{
  "encoder_arch": "transformer",
  "model": "encoder-decoder audio transcriber",
  "dataset": "short read English sentences (LibriTTS-R)",
  "train_examples": 26041,
  "gain_aug_db": 10,
  "n_mels": 64,
  "hop_length": 160,
  "input": "mfcc",
  "spec_augment": true,
  "win_length": 400,
  "tokenizer": "char",
  "vocab_size": 32,
  "encoder_norm": "layernorm",
  "encoder_norm_position": "pre",
  "encoder_activation": "swiglu",
  "encoder_mlp_ratio": 2,
  "encoder_head_dim": 64,
  "encoder_fused_qkv": false,
  "encoder_bias": "all",
  "encoder_qk_norm": false,
  "encoder_parallel_block": false,
  "encoder_inner_norm": false,
  "encoder_subsampling": 4,
  "encoder_layers": 16,
  "encoder_width": 192,
  "encoder_positions": "learned",
  "fusion": "prefix",
  "label_smoothing": 0.1,
  "decoder_width": 320,
  "decoder_layers": 6,
  "decoder_norm": "layernorm",
  "decoder_norm_position": "pre",
  "decoder_activation": "swiglu",
  "decoder_mlp_ratio": 2,
  "decoder_head_dim": 16,
  "decoder_fused_qkv": true,
  "decoder_bias": "none",
  "decoder_qk_norm": false,
  "decoder_parallel_block": false,
  "decoder_inner_norm": false,
  "decoder_positions": "rope",
  "decoder_prefix_bidirectional": false,
  "decoder_connector": "mlp",
  "decoder_tie_embeddings": false,
  "init": "torch_default",
  "residual_init": "zero_last",
  "optimizer": "muon",
  "muon_scale": "match_rms_adamw",
  "lr": 0.0027,
  "momentum": 0.9,
  "nesterov": true,
  "orthogonalizer": "polar_express",
  "adamw_lr_other_params": 0.0026,
  "ema_decay": 0.99,
  "steps": 4200,
  "batch_size": 96,
  "epochs": 15.5,
  "lr_schedule": "linear",
  "final_lr_fraction": 0,
  "warmup_steps": 840,
  "weight_decay": 0.2,
  "adamw_weight_decay_other_params": 0
}
Rows from block 8 of the audio encoder, named by matrix and row number. Rows with one number belong to one attention dimension. Each number is 50 + 15 x the weight over the matrix's rms, rounded and kept within 0 to 99. All counts start at 0.
# q: attention query (encoder.blocks.8.attn.q.weight, 192x192), inputs 48-95
# k: attention key (encoder.blocks.8.attn.k.weight, 192x192), inputs 48-95
q.21:42 49 39 58 33 56 91 66 52 32 69 40 52 51 71 74 82 32 31 30 54 55 39 41 56 43 33 34 54 38 49 29 48 67 45 52 54 42 39 65 57 56 57 25 16 44 56 27
k.21:43 76 32 65 37 67 34 49 29 17 49 64 51 42 68 27 24 43 37 62 57 30 66 58 17 54 43 60 51 52 42 47 50 67 59 54 59 53 44 55 48 54 57 57 59 72 45 51
q.22:55 66 45 65 41 48 42 57 59 66 46 62 38 67 55 63 63 57 39 54 42 31 75 39 52 66 73 65 40 57 45 71 36 32 40 54 68 67 67 53 60 33 58 66 50 48 50 19
k.22:34 46 47 25 48 45 68 67 56 50 47 64 42 50 45 34 45 43 50 39 56 64 45 41 34 38 71 42 60 62 32 57 53 55 52 70 45 27 36 42 64 49 73 51 39 46 65 31
q.23:68 56 82 40 75 49 50 52 43 54 61 45 66 55 70 53 46 86 13 13 44 67 55 28 60 63 32 68 47 27 43 45 24 31 34 40 76 27 49 54 57 34 42 56 36 52 43 51
k.23:61 34 41 59 45 60 32 70 69 58 69 38 48 52 57 24 43 68 67 49 60 43 41 60 41 71 44 57 41 57 63 56 51 57 83 40 64 40 34 33 54 53 62 35 52 25 80 24
q.24:45 63 26 34 58 71 32 63 44 64 58 33 55 76 52 75 46 46 65 54 47 62 75 62 37 16 47 27 51 66 48 50 49 55 47 70 49 54 45 70 51 53 65 40 53 41 80 71
k.24:38 32 50 56 55 46 57 59 15 58 57 66 42 44 46 40 60 38 62 52 42 48 47 58 41 47 55 60 64 60 62 85 63 28 29 67 47 42 38 50 65 58 33 41 29 68 19 65
q.25:74 55 33 61 32 37 61 67 24 37 28 64 38 53 42 63 47 65 47 48 64 75 65 77 54 55 56 29 40 50 54 53 72 23 38 49 59 53 51 55 60 25 33 35 32 45 45 39
k.25:28 52 24 23 79 52 10 65 69 23 66 41 68 49 59 36 80 45 75 29 15 79 80 59 33 60 47 61 55 62 78 60 54 63 64 51 12 65 62 60 66 15 34 77 54 52 38 61
q.26:39 61 53 42 53 46 57 49 50 58 54 43 68 37 47 41 85 43 60 41 67 49 48 63 46 60 48 48 39 41 65 71 34 47 86 19 58 55 55 47 42 49 64 18 63 63 60 45
k.26:57 68 54 58 56 42 38 42 29 35 36 40 69 56 53 83 72 38 45 53 50 68 49 42 61 50 31 49 61 31 56 60 54 40 46 35 58 63 61 65 27 38 43 39 66 70 33 76
q.27:50 54 37 31 41 46 28 70 45 47 41 45 68 74 80 52 48 35 45 64 66 53 54 42 68 67 52 33 37 40 57 57 58 67 41 27 55 44 51 45 34 71 51 45 49 47 68 55
k.27:36 48 60 64 35 46 18 41 15 51 71 58 60 18 45 49 50 52 33 56 47 22 64 64 53 59 41 55 57 37 47 81 34 55 62 56 57 71 54 38 45 56 68 67 32 57 61 41
q.28:57 64 46 64 49 50 39 61 51 56 32 45 53 56 50 17 81 39 49 49 50 13 28 48 40 52 55 53 48 58 36 35 57 56 71 62 55 43 60 47 00 45 59 75 72 38 55 54
k.28:50 61 35 64 35 77 45 53 48 34 41 38 60 29 32 64 44 64 58 62 55 55 44 26 70 71 69 21 58 45 58 44 54 40 35 73 71 36 19 51 53 70 59 44 67 49 27 64
q.29:30 42 67 49 43 50 57 42 59 55 71 54 32 60 67 60 38 55 29 23 32 39 68 46 20 23 64 67 58 30 70 48 78 40 37 36 41 75 57 44 30 41 57 86 33 32 61 68
k.29:36 43 51 64 53 44 40 48 41 62 49 46 78 73 45 13 71 29 70 48 51 64 69 65 52 39 65 79 40 81 27 17 22 31 51 47 56 47 67 04 46 69 50 71 70 56 61 59
q.30:47 59 32 82 46 68 54 33 52 50 34 61 48 72 54 84 66 37 77 62 54 50 52 85 56 76 52 36 55 59 49 46 55 39 63 41 67 50 57 39 51 33 43 44 47 03 47 48
k.30:73 44 73 46 78 47 55 52 22 19 60 61 68 41 43 52 52 50 52 49 56 52 46 61 41 47 58 71 46 50 49 41 42 45 36 30 32 74 25 47 54 51 57 64 53 57 39 41
q.31:14 59 77 41 76 58 70 26 38 46 57 49 68 43 30 21 66 66 37 60 63 43 33 27 52 58 69 48 20 55 45 39 82 69 64 54 43 53 67 42 62 43 47 50 51 35 30 53
k.31:52 59 51 46 37 50 55 66 52 14 60 45 64 43 33 39 79 26 26 66 74 39 52 38 46 58 64 33 59 31 78 58 27 48 21 59 58 29 79 57 52 36 34 51 55 55 50 86