A small encoder-decoder audio transcriber, trained from scratch.
Training: muon at rate 0.0027, 4200 steps.
Rows from block 6 of the audio encoder of a small encoder-decoder audio transcriber, named by matrix and row number. Rows with one number belong to one neuron. Each number is 500 + 40 x the weight over its row's rms, rounded and kept within 0 to 999. All counts start at 0. Numbers have three digits each. After the name is the row's rms in percent of the matrix's.
Before each neuron's rows are labels from the 100 clips, of 14976, where the neuron reaches its largest size: "loudest band" is the band of the loudest frequency at the time of the peak; "top examples" is what is common among them. Only what is clearly more common there than usual is listed. The data: short read English sentences (LibriTTS-R). In brackets: how many of the 100.
# gate: MLP gate (encoder.blocks.6.mlp.gate.weight, 384x192), inputs 144-191
# fc1: MLP up (encoder.blocks.6.mlp.fc1.weight, 384x192), inputs 144-191
# fc2: MLP down (encoder.blocks.6.mlp.fc2.weight, 192x384, transposed), outputs 144-191

loudest band: 500 to 1000 Hz (74)
top examples: voice: female (86)
gate.330 100:536479520512532533489525496522479582519464507509563515472459467532519569533490462527527566553484452449461531468603505461467404518450450479454539
fc1.330 099:461532536513498521537478518447472477486451527511447523461552522561533392476503552511582510512536510464512521556459522506566504498492394529508557
fc2.330 095:526500466544490551504511461530424479518501481479493486505461541438460525502520412548522525556482451497490495479455482546452560478513569516532532

loudest band: 500 to 1000 Hz (49)
top examples: voice: female (92); the word "that" (25)
gate.146 086:548481529486541434460556506455479482502451509498566483419481501495459456587529546526520581518528483582494449484463519520540495494612508505543529
fc1.146 091:517491455492509471502477537583417490498442499426602511417545479540563432459465541486506541563569504526490484573449520577508441446530471462483504
fc2.146 086:519424501442441533440526512486521462515526492496517556525521527426520515438534503521466531454422500521517510485471491461432498528519561542503529

loudest band: 500 to 1000 Hz (33)
top examples: voice: female (99)
gate.356 109:593477524472447469436527535521549481529533511448529504501441518471480454471536567469496533509504515495526544507508511432573487512492446371470547
fc1.356 114:491519472472508481520505465477566500492428460533459474535483557519460463473545515435479515550449498583501481552515504489493445534486521403550547
fc2.356 108:444546481487455529512487457516477512503541470418505509493473469492478423548449434525470483477526488505499505514478421473537494483543457559522510

loudest band: 4000 to 8000 Hz (25)
top examples: voice: female (82)
gate.130 080:498505479472487487475571545431553555564507553494388480520480584554485501509508482512559495524477508484491491456463501466501558482567490532446475
fc1.130 080:468593517515478465485558424476517512540451510500412485522509532535523504528465507513448535500481504497469526507496429502550550493536472495517468
fc2.130 082:473470478524568450545530518450468494553465459494484434536547511460440489423453506451451534526489528515461500526528508394499449487477570491467490

loudest band: 250 to 500 Hz (56)
top examples: voice: female (94)
gate.86 096:483521541457482539523505510539522479548513526489500499512512505560544496486540516516496505460427518446489483525492432455481406533511492465552529
fc1.86 101:504482532518528481545428564425504548560519496534503554527573476441500453468494451447474541552493468487517486535451438429484546464532496516537486
fc2.86 104:436569486537536519520430453485594529551444504526496533508557486453526506409423556440488521490488478450507493547525554502602476471458504476480545

loudest band: 500 to 1000 Hz (40)
top examples: voice: male (99)
gate.319 109:470583489559548491513469479516580438559591434470564512457517469512498475429524551501464457482497503441505478442448509502528468480381536582456509
fc1.319 110:529531494396621498473503516530426454545510473562558522565525473468538499522575518515546586502534562526500478564510437507555471488488457443485467
fc2.319 113:512535435508464466544556508402464471474518453571481456501501538489413552458466493538493490437519511460442506478497568517511482508479540496522535

loudest band: 4000 to 8000 Hz (30)
top examples: voice: female (100); the word "to" (44)
gate.289 086:543478528505585486443463560552500546554504464504516406513481504479490465486506515466499519483589529512474448499456502534494495559493508439378477
fc1.289 086:457567483490443566549512483456468540459537473530536484475505476495538499434516502484513467514491499491473517492517542524483442522519511535582487
fc2.289 083:394531510473486472507498535495519498446469535471490449450519470532507534480483510543581537472581445361494466498500542535515495546561461520513498

loudest band: 2000 to 4000 Hz (29)
top examples: voice: female (98)
gate.320 116:461449482502455483463551456476528549524540519521480462485564514538539503505573528421480583474466510560534548508547458497468435517461505577530548
fc1.320 118:498478521487413496490481513494567543532556546475500418488471486521506513387535457428528531482514532587554448500488399485526494536494540524497499
fc2.320 109:432553517419480510498528477574437461552478488432538424462471506497486433480505530516508576497489498484484487596459551534459512491513503506450549

loudest band: 1000 to 2000 Hz (40); 500 to 1000 Hz (34)
top examples: voice: male (75)
gate.118 078:531457559494481564501503528511552453487533471503472459520550455522451508442499497443470465443518456504562483540545537545441504517544447471460434
fc1.118 081:471435491454492482507492495450537552494476582491504459446455467459508557508472487507512521489428511534440529525498457483559448451431483408533537
fc2.118 084:509483554456558552437497441471492398528505445529447464549472508501425551467453555491571563447543442456574452469500579527540468475502489502551505

loudest band: 250 to 500 Hz (41)
top examples: voice: male (80)
gate.42 105:515489471540592493522545469474512527497541571407488533467521479525513507465486532484521505490464551515474462535491581430517571498502575465535521
fc1.42 110:514572480481515491489502535441525439509524457442514544477481483533524448497509467584484551496459591474517472555466430485449446534484470525462500
fc2.42 100:493486449537520586513376510511545480472465478478477543508517514518510459572479484449537549526367450517426470538507488471558503483487541437460527

loudest band: 500 to 1000 Hz (25)
top examples: voice: male (96)
gate.323 097:487490452538486541524478483506542538541493542545525446511531464506412520513503474505497568508505512522582524453509542516484515428493526490517524
fc1.323 098:496501463588448563490530555519485507517484536477517505509537545478462402512508559476484537511511487481462439495484452474549526473475511467450382
fc2.323 094:563463493486488475541471569441536508479526433511501579493479479503506508511507514435417545506484526464440546474459460524438527560461445521563484

loudest band: 250 to 500 Hz (60)
top examples: voice: female (96)
gate.145 118:458460459479559504580471574541428461573522580518523559550482520487502455530492452573485531466485434470473470553460462488469519473497528584497534
fc1.145 112:521527529472534578448559532444550414391527479442572538503483471512582550484492482473494532502509496495445551448497428461532492481479427546545462
fc2.145 115:505526538408551491494407467499456556441471576509593491423497438487473496437503459476482524478460445473467490558479489514489466594455526509465546

loudest band: 500 to 1000 Hz (38)
top examples: voice: male (88)
gate.85 084:454523481476534438496506540561484505511506547497604504449440431548438437528582459530551521509500491504527542543531542508437512616571490549460543
fc1.85 084:534476483501484480464500552525544513458473462572511467470493466542448478476614507535517481488489573535516461567491568513429521470508454432496487
fc2.85 083:483438529506466462504465446518474492529557489502450578554468513508547464503471535490386438511530535555474541485512396517464464546524464551556480

loudest band: 2000 to 4000 Hz (26)
top examples: voice: male (73)
gate.368 097:428488431506546491453496490488477517450488573532426517493521507528450529511462428541493505451490466587504540511495519547530477514550445473503466
fc1.368 100:495489521567509496506506522486504483535500498478470456555494519482542473539499431501454484536539436479520523530513481471549505500489444541484440
fc2.368 097:488461479550596497456447474496529463518542530540476481505619564560425541504396532475561469560509463543536489570409550448427519483526516529579450

loudest band: 250 to 500 Hz (74)
top examples: voice: female (100)
gate.235 110:473486515442454474505515457487540418525535491482475570473464499443516578550524500493489504511445510519521573498450463563526578474456544509501563
fc1.235 121:516462477448484507535480452437506556452536455510534533451463556515473519495548509530537499429514515448499514540525465460482447501464574487481516
fc2.235 119:547511519481509505485455528522554594549511525490546453471520487574516585504492461469454561456516502526516404442438522535481484425507555463467512

loudest band: 250 to 500 Hz (52)
top examples: voice: male (98)
gate.194 110:517564513481484508509547554488452537510485495508503446539539493521507460481448454515508438511518535537542498511486437595498511503547470526533519
fc1.194 112:439594454572501510490566515506528475526477448495508428476502498437528487499533415505505494470570507562530560485531444427478514543543454516525483
fc2.194 112:455472439497551571510505517534474528442480599556542479511400450564543429369520500549482490460489507494509488512524514540496509508567508477462455

loudest band: 250 to 500 Hz (51)
top examples: voice: male (79)
gate.117 092:544499470479555499446469492437437558497516550529476457559518458494527515516552445507553437545521517525588445541552522489468563524511414525496491
fc1.117 089:505576549441487503533505444541448550513507497537457458554520451463468461566500477545489450532446551500564524536460539428562528586547546512472545
fc2.117 087:501439534526480467553454460562425486479494486504531507486481523566510510585470513507518498433451422479534543545521541529524479439483517586534444

loudest band: 1000 to 2000 Hz (26)
top examples: the word "how" (30)
gate.359 094:613499563504425468435488438521517490553536482482441450462582612466486529486531416509450478558468516537518509547579521473468442512569499478516500
fc1.359 090:525475476525459542540461511541459558531472508498479507535475530524536542504472443471498557517473509488531462537538516493499504485547477506512502
fc2.359 085:483451469508495506501531555474536493478520477469584563492524484491524591524460536502521474512466517461516467521571512485434518440494494474520547

loudest band: 4000 to 8000 Hz (72)
top examples: voice: female (91)
gate.38 080:503473450451462551484496467484490514496450504411478545524583466495483524529481493495518540542421488473543468517516543548520406481475485530586553
fc1.38 085:438475495520463564498468494462447563525473466470550559489529439431475535487487475454529484510520438479531541542537462492542518460493487590510520
fc2.38 081:450577484507440518478461493486475576522552552507492585489554439494495555498508439522487545467502469456490467561511565462570537480516557477449491

loudest band: 250 to 500 Hz (57)
top examples: voice: male (88)
gate.71 117:444443539461484546506477527463532515512474532504542425514455523513506439421495497485526450473503555461525458506479479409564486490521552530470526
fc1.71 113:432575504515551518477460425535481489483482538523482541563511489535486559495442466527521526438449478610484544504508485518500482517508522410514508
fc2.71 111:513472530481451450465505552569453513513474483460529530470525524462511452509516464409489550489542519516504533522436451470531523507579578489432530

loudest band: 2000 to 4000 Hz (92)
top examples: the word "she" (39)
gate.92 088:552532522549497508455529487496528525594466550505572537474560511474507587521434446430534453567523507565481488520570498524474478462477468465455538
fc1.92 099:480485412507467529533497489501517447478526472465487492533491467529526597456417471540453550509494512546518544490498482541422460467543508523491429
fc2.92 095:502501523528475470539505505476512465539454552481430518543524484469553529495495432547546484527529468514464532533433547585447452514534513531461541

loudest band: 250 to 500 Hz (37); 4000 to 8000 Hz (32)
top examples: voice: female (93)
gate.17 103:501447516475510513493489436527512537469454528500469428482510493546513543416457514517542510499603547515536457475491576490446559533470558523536511
fc1.17 100:500455459443515496519561495463540543561539488492501525466395496523522513426547525572491516458436570473499552557458484529541459540494449468491513
fc2.17 098:439495517486532490574470588480539458504510575449493467491475485436545453546466485445476439440584548508549527439566453521457511509501505509504553

loudest band: 4000 to 8000 Hz (39)
top examples: voice: male (85); the word "to" (33)
gate.29 107:507530532545526498423453481433496512573451486554540376510441504571458464482536489455482482415468544440519531465402436566529499485447450505447550
fc1.29 107:500490517493555500539490465533493501524413464525476486500479461425551498495554494502447529510550480421548535521467548460476481417556518540514446
fc2.29 110:521514545455468562537442525540497455468499549461480460485516586526572504525514498531543482490452491569499507504536477527491536421543486485505495

loudest band: 250 to 500 Hz (31)
top examples: voice: male (76)
gate.295 100:461557567474522514499442519489512480526475443422538567491521483494484545501509500543478466549517457478502562442587548565492533467490474476493430
fc1.295 091:505500572418459503536507497539445535525501536457472466510436522512509472544495500515526479528524544524552549450545520539534434473455546497460555
fc2.295 100:569506522511479520441516578465475532512613553486532432478545603514473506537545520481495494535509484539495563485494512528526458489439506464539475

loudest band: 250 to 500 Hz (36)
top examples: voice: female (90)
gate.88 102:532519508519508404534533536514463481551569517421438511487479491476559466523537496517564452512558472473425499512562455525464509489460532506542523
fc1.88 103:441500535465461419533489466511486517556534455573419582508506540447560517513449495459415472539496510572485533477500558458536515469467481535552553
fc2.88 096:520479492475508508524484498523478490527514453479491493441510539503552506547476500499464541424471564459457385505456618501482536495496510523583501

loudest band: 1000 to 2000 Hz (28)
top examples: voice: female (100); the word "i" (55)
gate.177 082:483529438456486478530456532489438460446502475519481526521525575570463477536417488488502517408535455558467446516449535514577510533488416463492508
fc1.177 081:494475508524446435433498471562532439465533447494591489476485466411590529514494553474473477499540552531487472481497613528463513557504426498549419
fc2.177 080:546476544542559508489442513506529471553525496479534521470489496537612495487537451536431478516543519571540552465526482471440469508520477486538490

loudest band: 4000 to 8000 Hz (33)
top examples: voice: female (100)
gate.318 100:507473440508496511492522506580458532582487544486426537490457537503442511467456486531520467480516473491529463448492443551464488555480487370398481
fc1.318 098:484469492512523510490541466462478523475573552503527522549467551474526476388462464447521458498482462490428539486537548530520459501518533472418438
fc2.318 098:484492487533505432514529398482460504527564484542472524444510444457497527451491520483542569457533453487521577524501550502498421452449499498503532

loudest band: 250 to 500 Hz (49)
top examples: voice: male (76)
gate.124 099:491513549504471533508446502534510517483490498447535551519451424459494521494454517464532470499583424506433536517443447515481484473549522482594512
fc1.124 102:515538579480522509539518515526521544472575513518477495515494489515499514427504491442434539525451570479511458550527534507457461525480481531493513
fc2.124 102:539442500480440558464533557558510548499539488531475515418565441547364504478548515481455496465486509528458491514540460550505505475523534540503549

loudest band: 4000 to 8000 Hz (26)
top examples: voice: female (88)
gate.277 095:538475529469536524514496470506551453569497452496478497425467493537481479461464498495495620509560547478518445429513526523432403527474435491489564
fc1.277 097:465477491547385503456504454529518485531500550490518500495533568492450503495417468508432561413418549453487522549519464468533507569470590476463530
fc2.277 093:473522489499583590483541532445507511523567495479473549527483551555449479533539500496467509514509472553524556476513564469461464439581593503464527

loudest band: 500 to 1000 Hz (90)
top examples: voice: male (72); the word "that" (34)
gate.59 097:467495501499505534488506513524501472566458549509571464497495547456497499542506525514454590497514475456600515472501492495523507435518559465435409
fc1.59 105:513537547522509537551429529549552558378540532509554524495512487527473485487491536499523459454505407477531494534524504568516530505492481438540521
fc2.59 107:532570545597520513531408516438427559427532526475493492464496480455537452479440475486551471477479480522489489525536499477543486536495476481622482

loudest band: 250 to 500 Hz (59)
top examples: voice: male (88)
gate.311 130:557469466522417494549445500503564493518460429431494490469483520539531474504430480519484452451481481616545491451539484434506498469522481467544510
fc1.311 129:457473478456492537491520470550454508519488467473517487551473521490565494553495535479435532533523422475447450489509494540526450497461480542469555
fc2.311 128:569539514557504499507418564600494465530488476484442510441533506549528585497541463436432547616430478520581407576495538508475426525506520535480516

loudest band: 250 to 500 Hz (77)
top examples: voice: male (91)
gate.350 115:557433491493501555489551544595480487520577525489562541517540532504510471443524501479507521546527463448489490408414500488493473552516513513531481
fc1.350 106:503466545474525502515557512541480515535498508511527524568478498448538507525468522529473478491567486494529541455458428476454515508519505470502534
fc2.350 117:464478491456546555509441513469523539543477526453455502520493518528505493457499531455532537449452510483463522551490499496467574581478506508538511

loudest band: 250 to 500 Hz (31)
top examples: voice: female (98)
gate.140 096:499499480522516439489527504478491588466471523512498614426527549507527488567475508515551450440494456502469446460511519437555514479512459581502468
fc1.140 097:535511469495509487504516534524522476492434474446492549454546603486509491519478468476520471484431524446499459473492486522484565433586434482482450
fc2.140 090:506459496434516514460539499482478480456509502506515438432431536511430471505474454463434408520495472575510475520450530590573541545497533528484475

loudest band: 250 to 500 Hz (36); 500 to 1000 Hz (35)
top examples: voice: male (95); the word "i" (39)
gate.16 091:505481521470537541471489560487472534584468590494550454467498598527454466480547518469415460516501504479556449479493502446420536493470469572516536
fc1.16 101:528514448507572532454431507425505500533515584497558517461444583391451458506508417510478490533493491499481488528460487472454476538549420507514483
fc2.16 101:564529450552505529507488499512525506446459466526584520518488547537605558542500458526535548476517496572432428467492533487470544541401498498461461

loudest band: 1000 to 2000 Hz (26)
top examples: the word "he" (30)
gate.5 100:510596520478534486437545513503500514477563430505596464518501499549525481443464585481510520506488474536470504446465505554553553469468504435569439
fc1.5 102:518527539508443524545474566472482476461526494457586462530495492522495433494485497502459462446470547402519507514474489536452477482475448524512497
fc2.5 096:463512446538456573498492492457504463458473510505431514543460462476480530460517509550436532616446493467544441471526509486495540494474497451478556

loudest band: 250 to 500 Hz (56)
top examples: voice: male (96)
gate.272 093:441527458486460534487436478485489491498548393490510466431492441453552405494499486534581471426413503487447454515490488518566550454542454438489437
fc1.272 091:526551504528498536483399497476483525584480435473548453393487505518566457480537455502514555477428515481406451490515556502582450451459458434493472
fc2.272 093:557529466492542427502530549562523496468457457458500544496542457506468557577566512553536486471513515513503437525437460463466424483433488525529544

loudest band: 4000 to 8000 Hz (57)
top examples: voice: female (90)
gate.376 076:600483525524556495484539507481506507493500514442499541505483483484483553557502498542502542505545555464486510423513451575446435507529525532542492
fc1.376 076:491526500507417565482353543493507524507520517515560544538550431503443432534492474553483483460489490521499455527485509461525505512523498472538509
fc2.376 081:532512500503473438458473503532533502451530484564510489535457495492440529519426502524455530540462512516458550485551524503518475554528594461505450

loudest band: 500 to 1000 Hz (32)
top examples: voice: female (85)
gate.292 087:486530575466507510517528496493524500548504532507584493526553473519465491506525479464517501475591455505503527508508484460516565499523512566441491
fc1.292 086:470521461522476433569454490491520507488519533513596413527512429507466547498506553511467561484502493557580536534534491542545406615497411493547491
fc2.292 084:423504492509464465569484548461484472466544515481459520482453566515536494508538489487557457522521554528435510441539477517504554471538487574533501

loudest band: 4000 to 8000 Hz (33)
top examples: voice: male (81)
gate.338 101:484429538491568530462461507462460588542479532530438509508567525480468556503552471500530459554447493480550482552571473483537480527537507485518482
fc1.338 106:461535504524424505472582490554475390433503464526490473506465549450487551498431534496498580419541520535517478468449471520577491508512506489539553
fc2.338 101:464490551487488502404471455567523401480477462560532466472495479558477465470553549547528539500549527438496522477473466475470503495503457564434521

loudest band: 1000 to 2000 Hz (38)
top examples: voice: male (86)
gate.220 082:495462534444528493536504586535558522545502527546459446575474522550462525458388508413528527535460567553491503613470512494508494477426479524482535
fc1.220 085:467579558493522494499463527422457453491473489457555497519559502518455512552453537567440456482512507440433490565498531579446511478535526436444556
fc2.220 082:482445522596482537454591512425486533509508523442517527514474524442428456486458488429520481474516426489504544517462533534524523478569445545429494

loudest band: 4000 to 8000 Hz (91)
top examples: voice: female (99)
gate.185 076:513499427530512483538484457465500532537551509545505478474527471525559452501506496478458513480455547425484543458501506553527473559476500491527539
fc1.185 074:506512498465566469507576507510541396584449545491566487487480473473513469565473478474529474503494473516537481517510481514568525602510456471467493
fc2.185 079:460544538528430465518553552488427513523455466442524482488467472514457467476450527519465481522431485460535493539460515467508570425481571515555526

loudest band: 250 to 500 Hz (54)
top examples: voice: female (90)
gate.53 105:475516551511468524468498482509495539521527545391583526472468484530520587570545463482519494520562483450480438506442538512470513464529484502470514
fc1.53 103:553471476491498502496531508488553515592486452539506532549571502438485468465501515484489478494543536494502490510540482442523471452546525494452525
fc2.53 103:479494518434493465459516468472483550516510451490533485504524511484527514497453514572537508424507460538509541542462519497491479513471548490535544

loudest band: 2000 to 4000 Hz (61)
top examples: voice: male (95)
gate.204 112:530463495423475531466458492491522486513544526546511498475520531534505531508514495503424495495518502501529585485485461496478493532505470507427550
fc1.204 122:479525483546483489530487521573478514455459428593461487470601529565545561487509412506444460496460566531473490496505477482468489491495514546495511
fc2.204 122:468509553469445580463465517584506524479438540442522439552588557468459499467499473450545542557446470449543534525510476550464472510518484411489531

loudest band: 1000 to 2000 Hz (25)
top examples: voice: female (96); the word "i" (65)
gate.337 106:538456550473502502532453507541457499552457466454422455598537510503481471576475510515460511488422454471520504506530538541505478514518534584516512
fc1.337 111:536431447554499447476543484460544501583478437566500484508485503532452534512578441484531459546522475499542480424486459542514482489471504577435467
fc2.337 111:446523486476586554510528440521461528485533477565413560457506464476503515542619477530506515489506487524522512535482473456451567538471504527487550

loudest band: 500 to 1000 Hz (29)
top examples: voice: female (86)
gate.214 083:501541578506493524555508461518536461453490527447509501420545557518536556464558625489556609386528509470541484464539510416502476535526495438532504
fc1.214 088:561532543542534503467507501461428585534501500522558507531509412561427409451468444504445436508528533522493506486474471529534489513446459568423498
fc2.214 088:414575458490569443431537467479509467494500473507525567544506506449466512488487492518477515497484517523512502528485491529516555432533447513474432

loudest band: 250 to 500 Hz (44)
top examples: voice: female (86)
gate.50 100:528456521467531518536457482441501474535444540446476461481512570566552478546539430484415462490545490435606498522484560519502459520410562524456479
fc1.50 108:534477458590545537525438459531457540466608518485535465441507511508556473490492544523492468512550477559418482475473510520476459481536487506509528
fc2.50 107:492453447489512458541512431551514559489470538514495487483430469478415571546481539478424514528542529489518465504427486551495510544427528580453479

loudest band: 2000 to 4000 Hz (38)
top examples: voice: male (88); the word "was" (26)
gate.259 093:476450496448480464551507483517502475487503492492421463493540516489460592533450517485454481496527519583516518475507508456527533490446489510541413
fc1.259 091:535530520461522514531482451499502482501482506470504502517547562475476499496497516460537538460451414509450499444504457541508543411510485515456545
fc2.259 093:464491512498556535486452413473461550507512506498488515493431538481469450501520552588555451535582505565479432467559552533489539489509454507461496

loudest band: 250 to 500 Hz (29)
top examples: voice: male (87); the word "was" (27)
gate.222 107:523491557405542483491516516473423440513502430512562529501464492499537448591498531503429470485507613515461512482532443541431490430425509568447491
fc1.222 109:522555447575473492542516534478539516498463470533546513434503513483476536490403456474515444544531490496545343540504505510561490500470478453531486
fc2.222 111:467440497455597559504445541479545451522484534524574499486459528462519510468508510517483414474502447466487545549491537516531553521469559505494446

loudest band: 1000 to 2000 Hz (38); 2000 to 4000 Hz (38)
top examples: voice: male (89)
gate.101 103:483512503522518553486516542495484504460481450491490527495495482502486472515589493485539479418513538541492443498594509473534519501500467556555554
fc1.101 108:504522554487448561456481556545517554555475476486515489465537561500500492495487520471454454528480522485508563429506517502433497530480524435463437
fc2.101 110:447414468494516458446451506567529473489462466479507526527470521535518529425459497550567545520486441509547508569525489524458456519446481513485437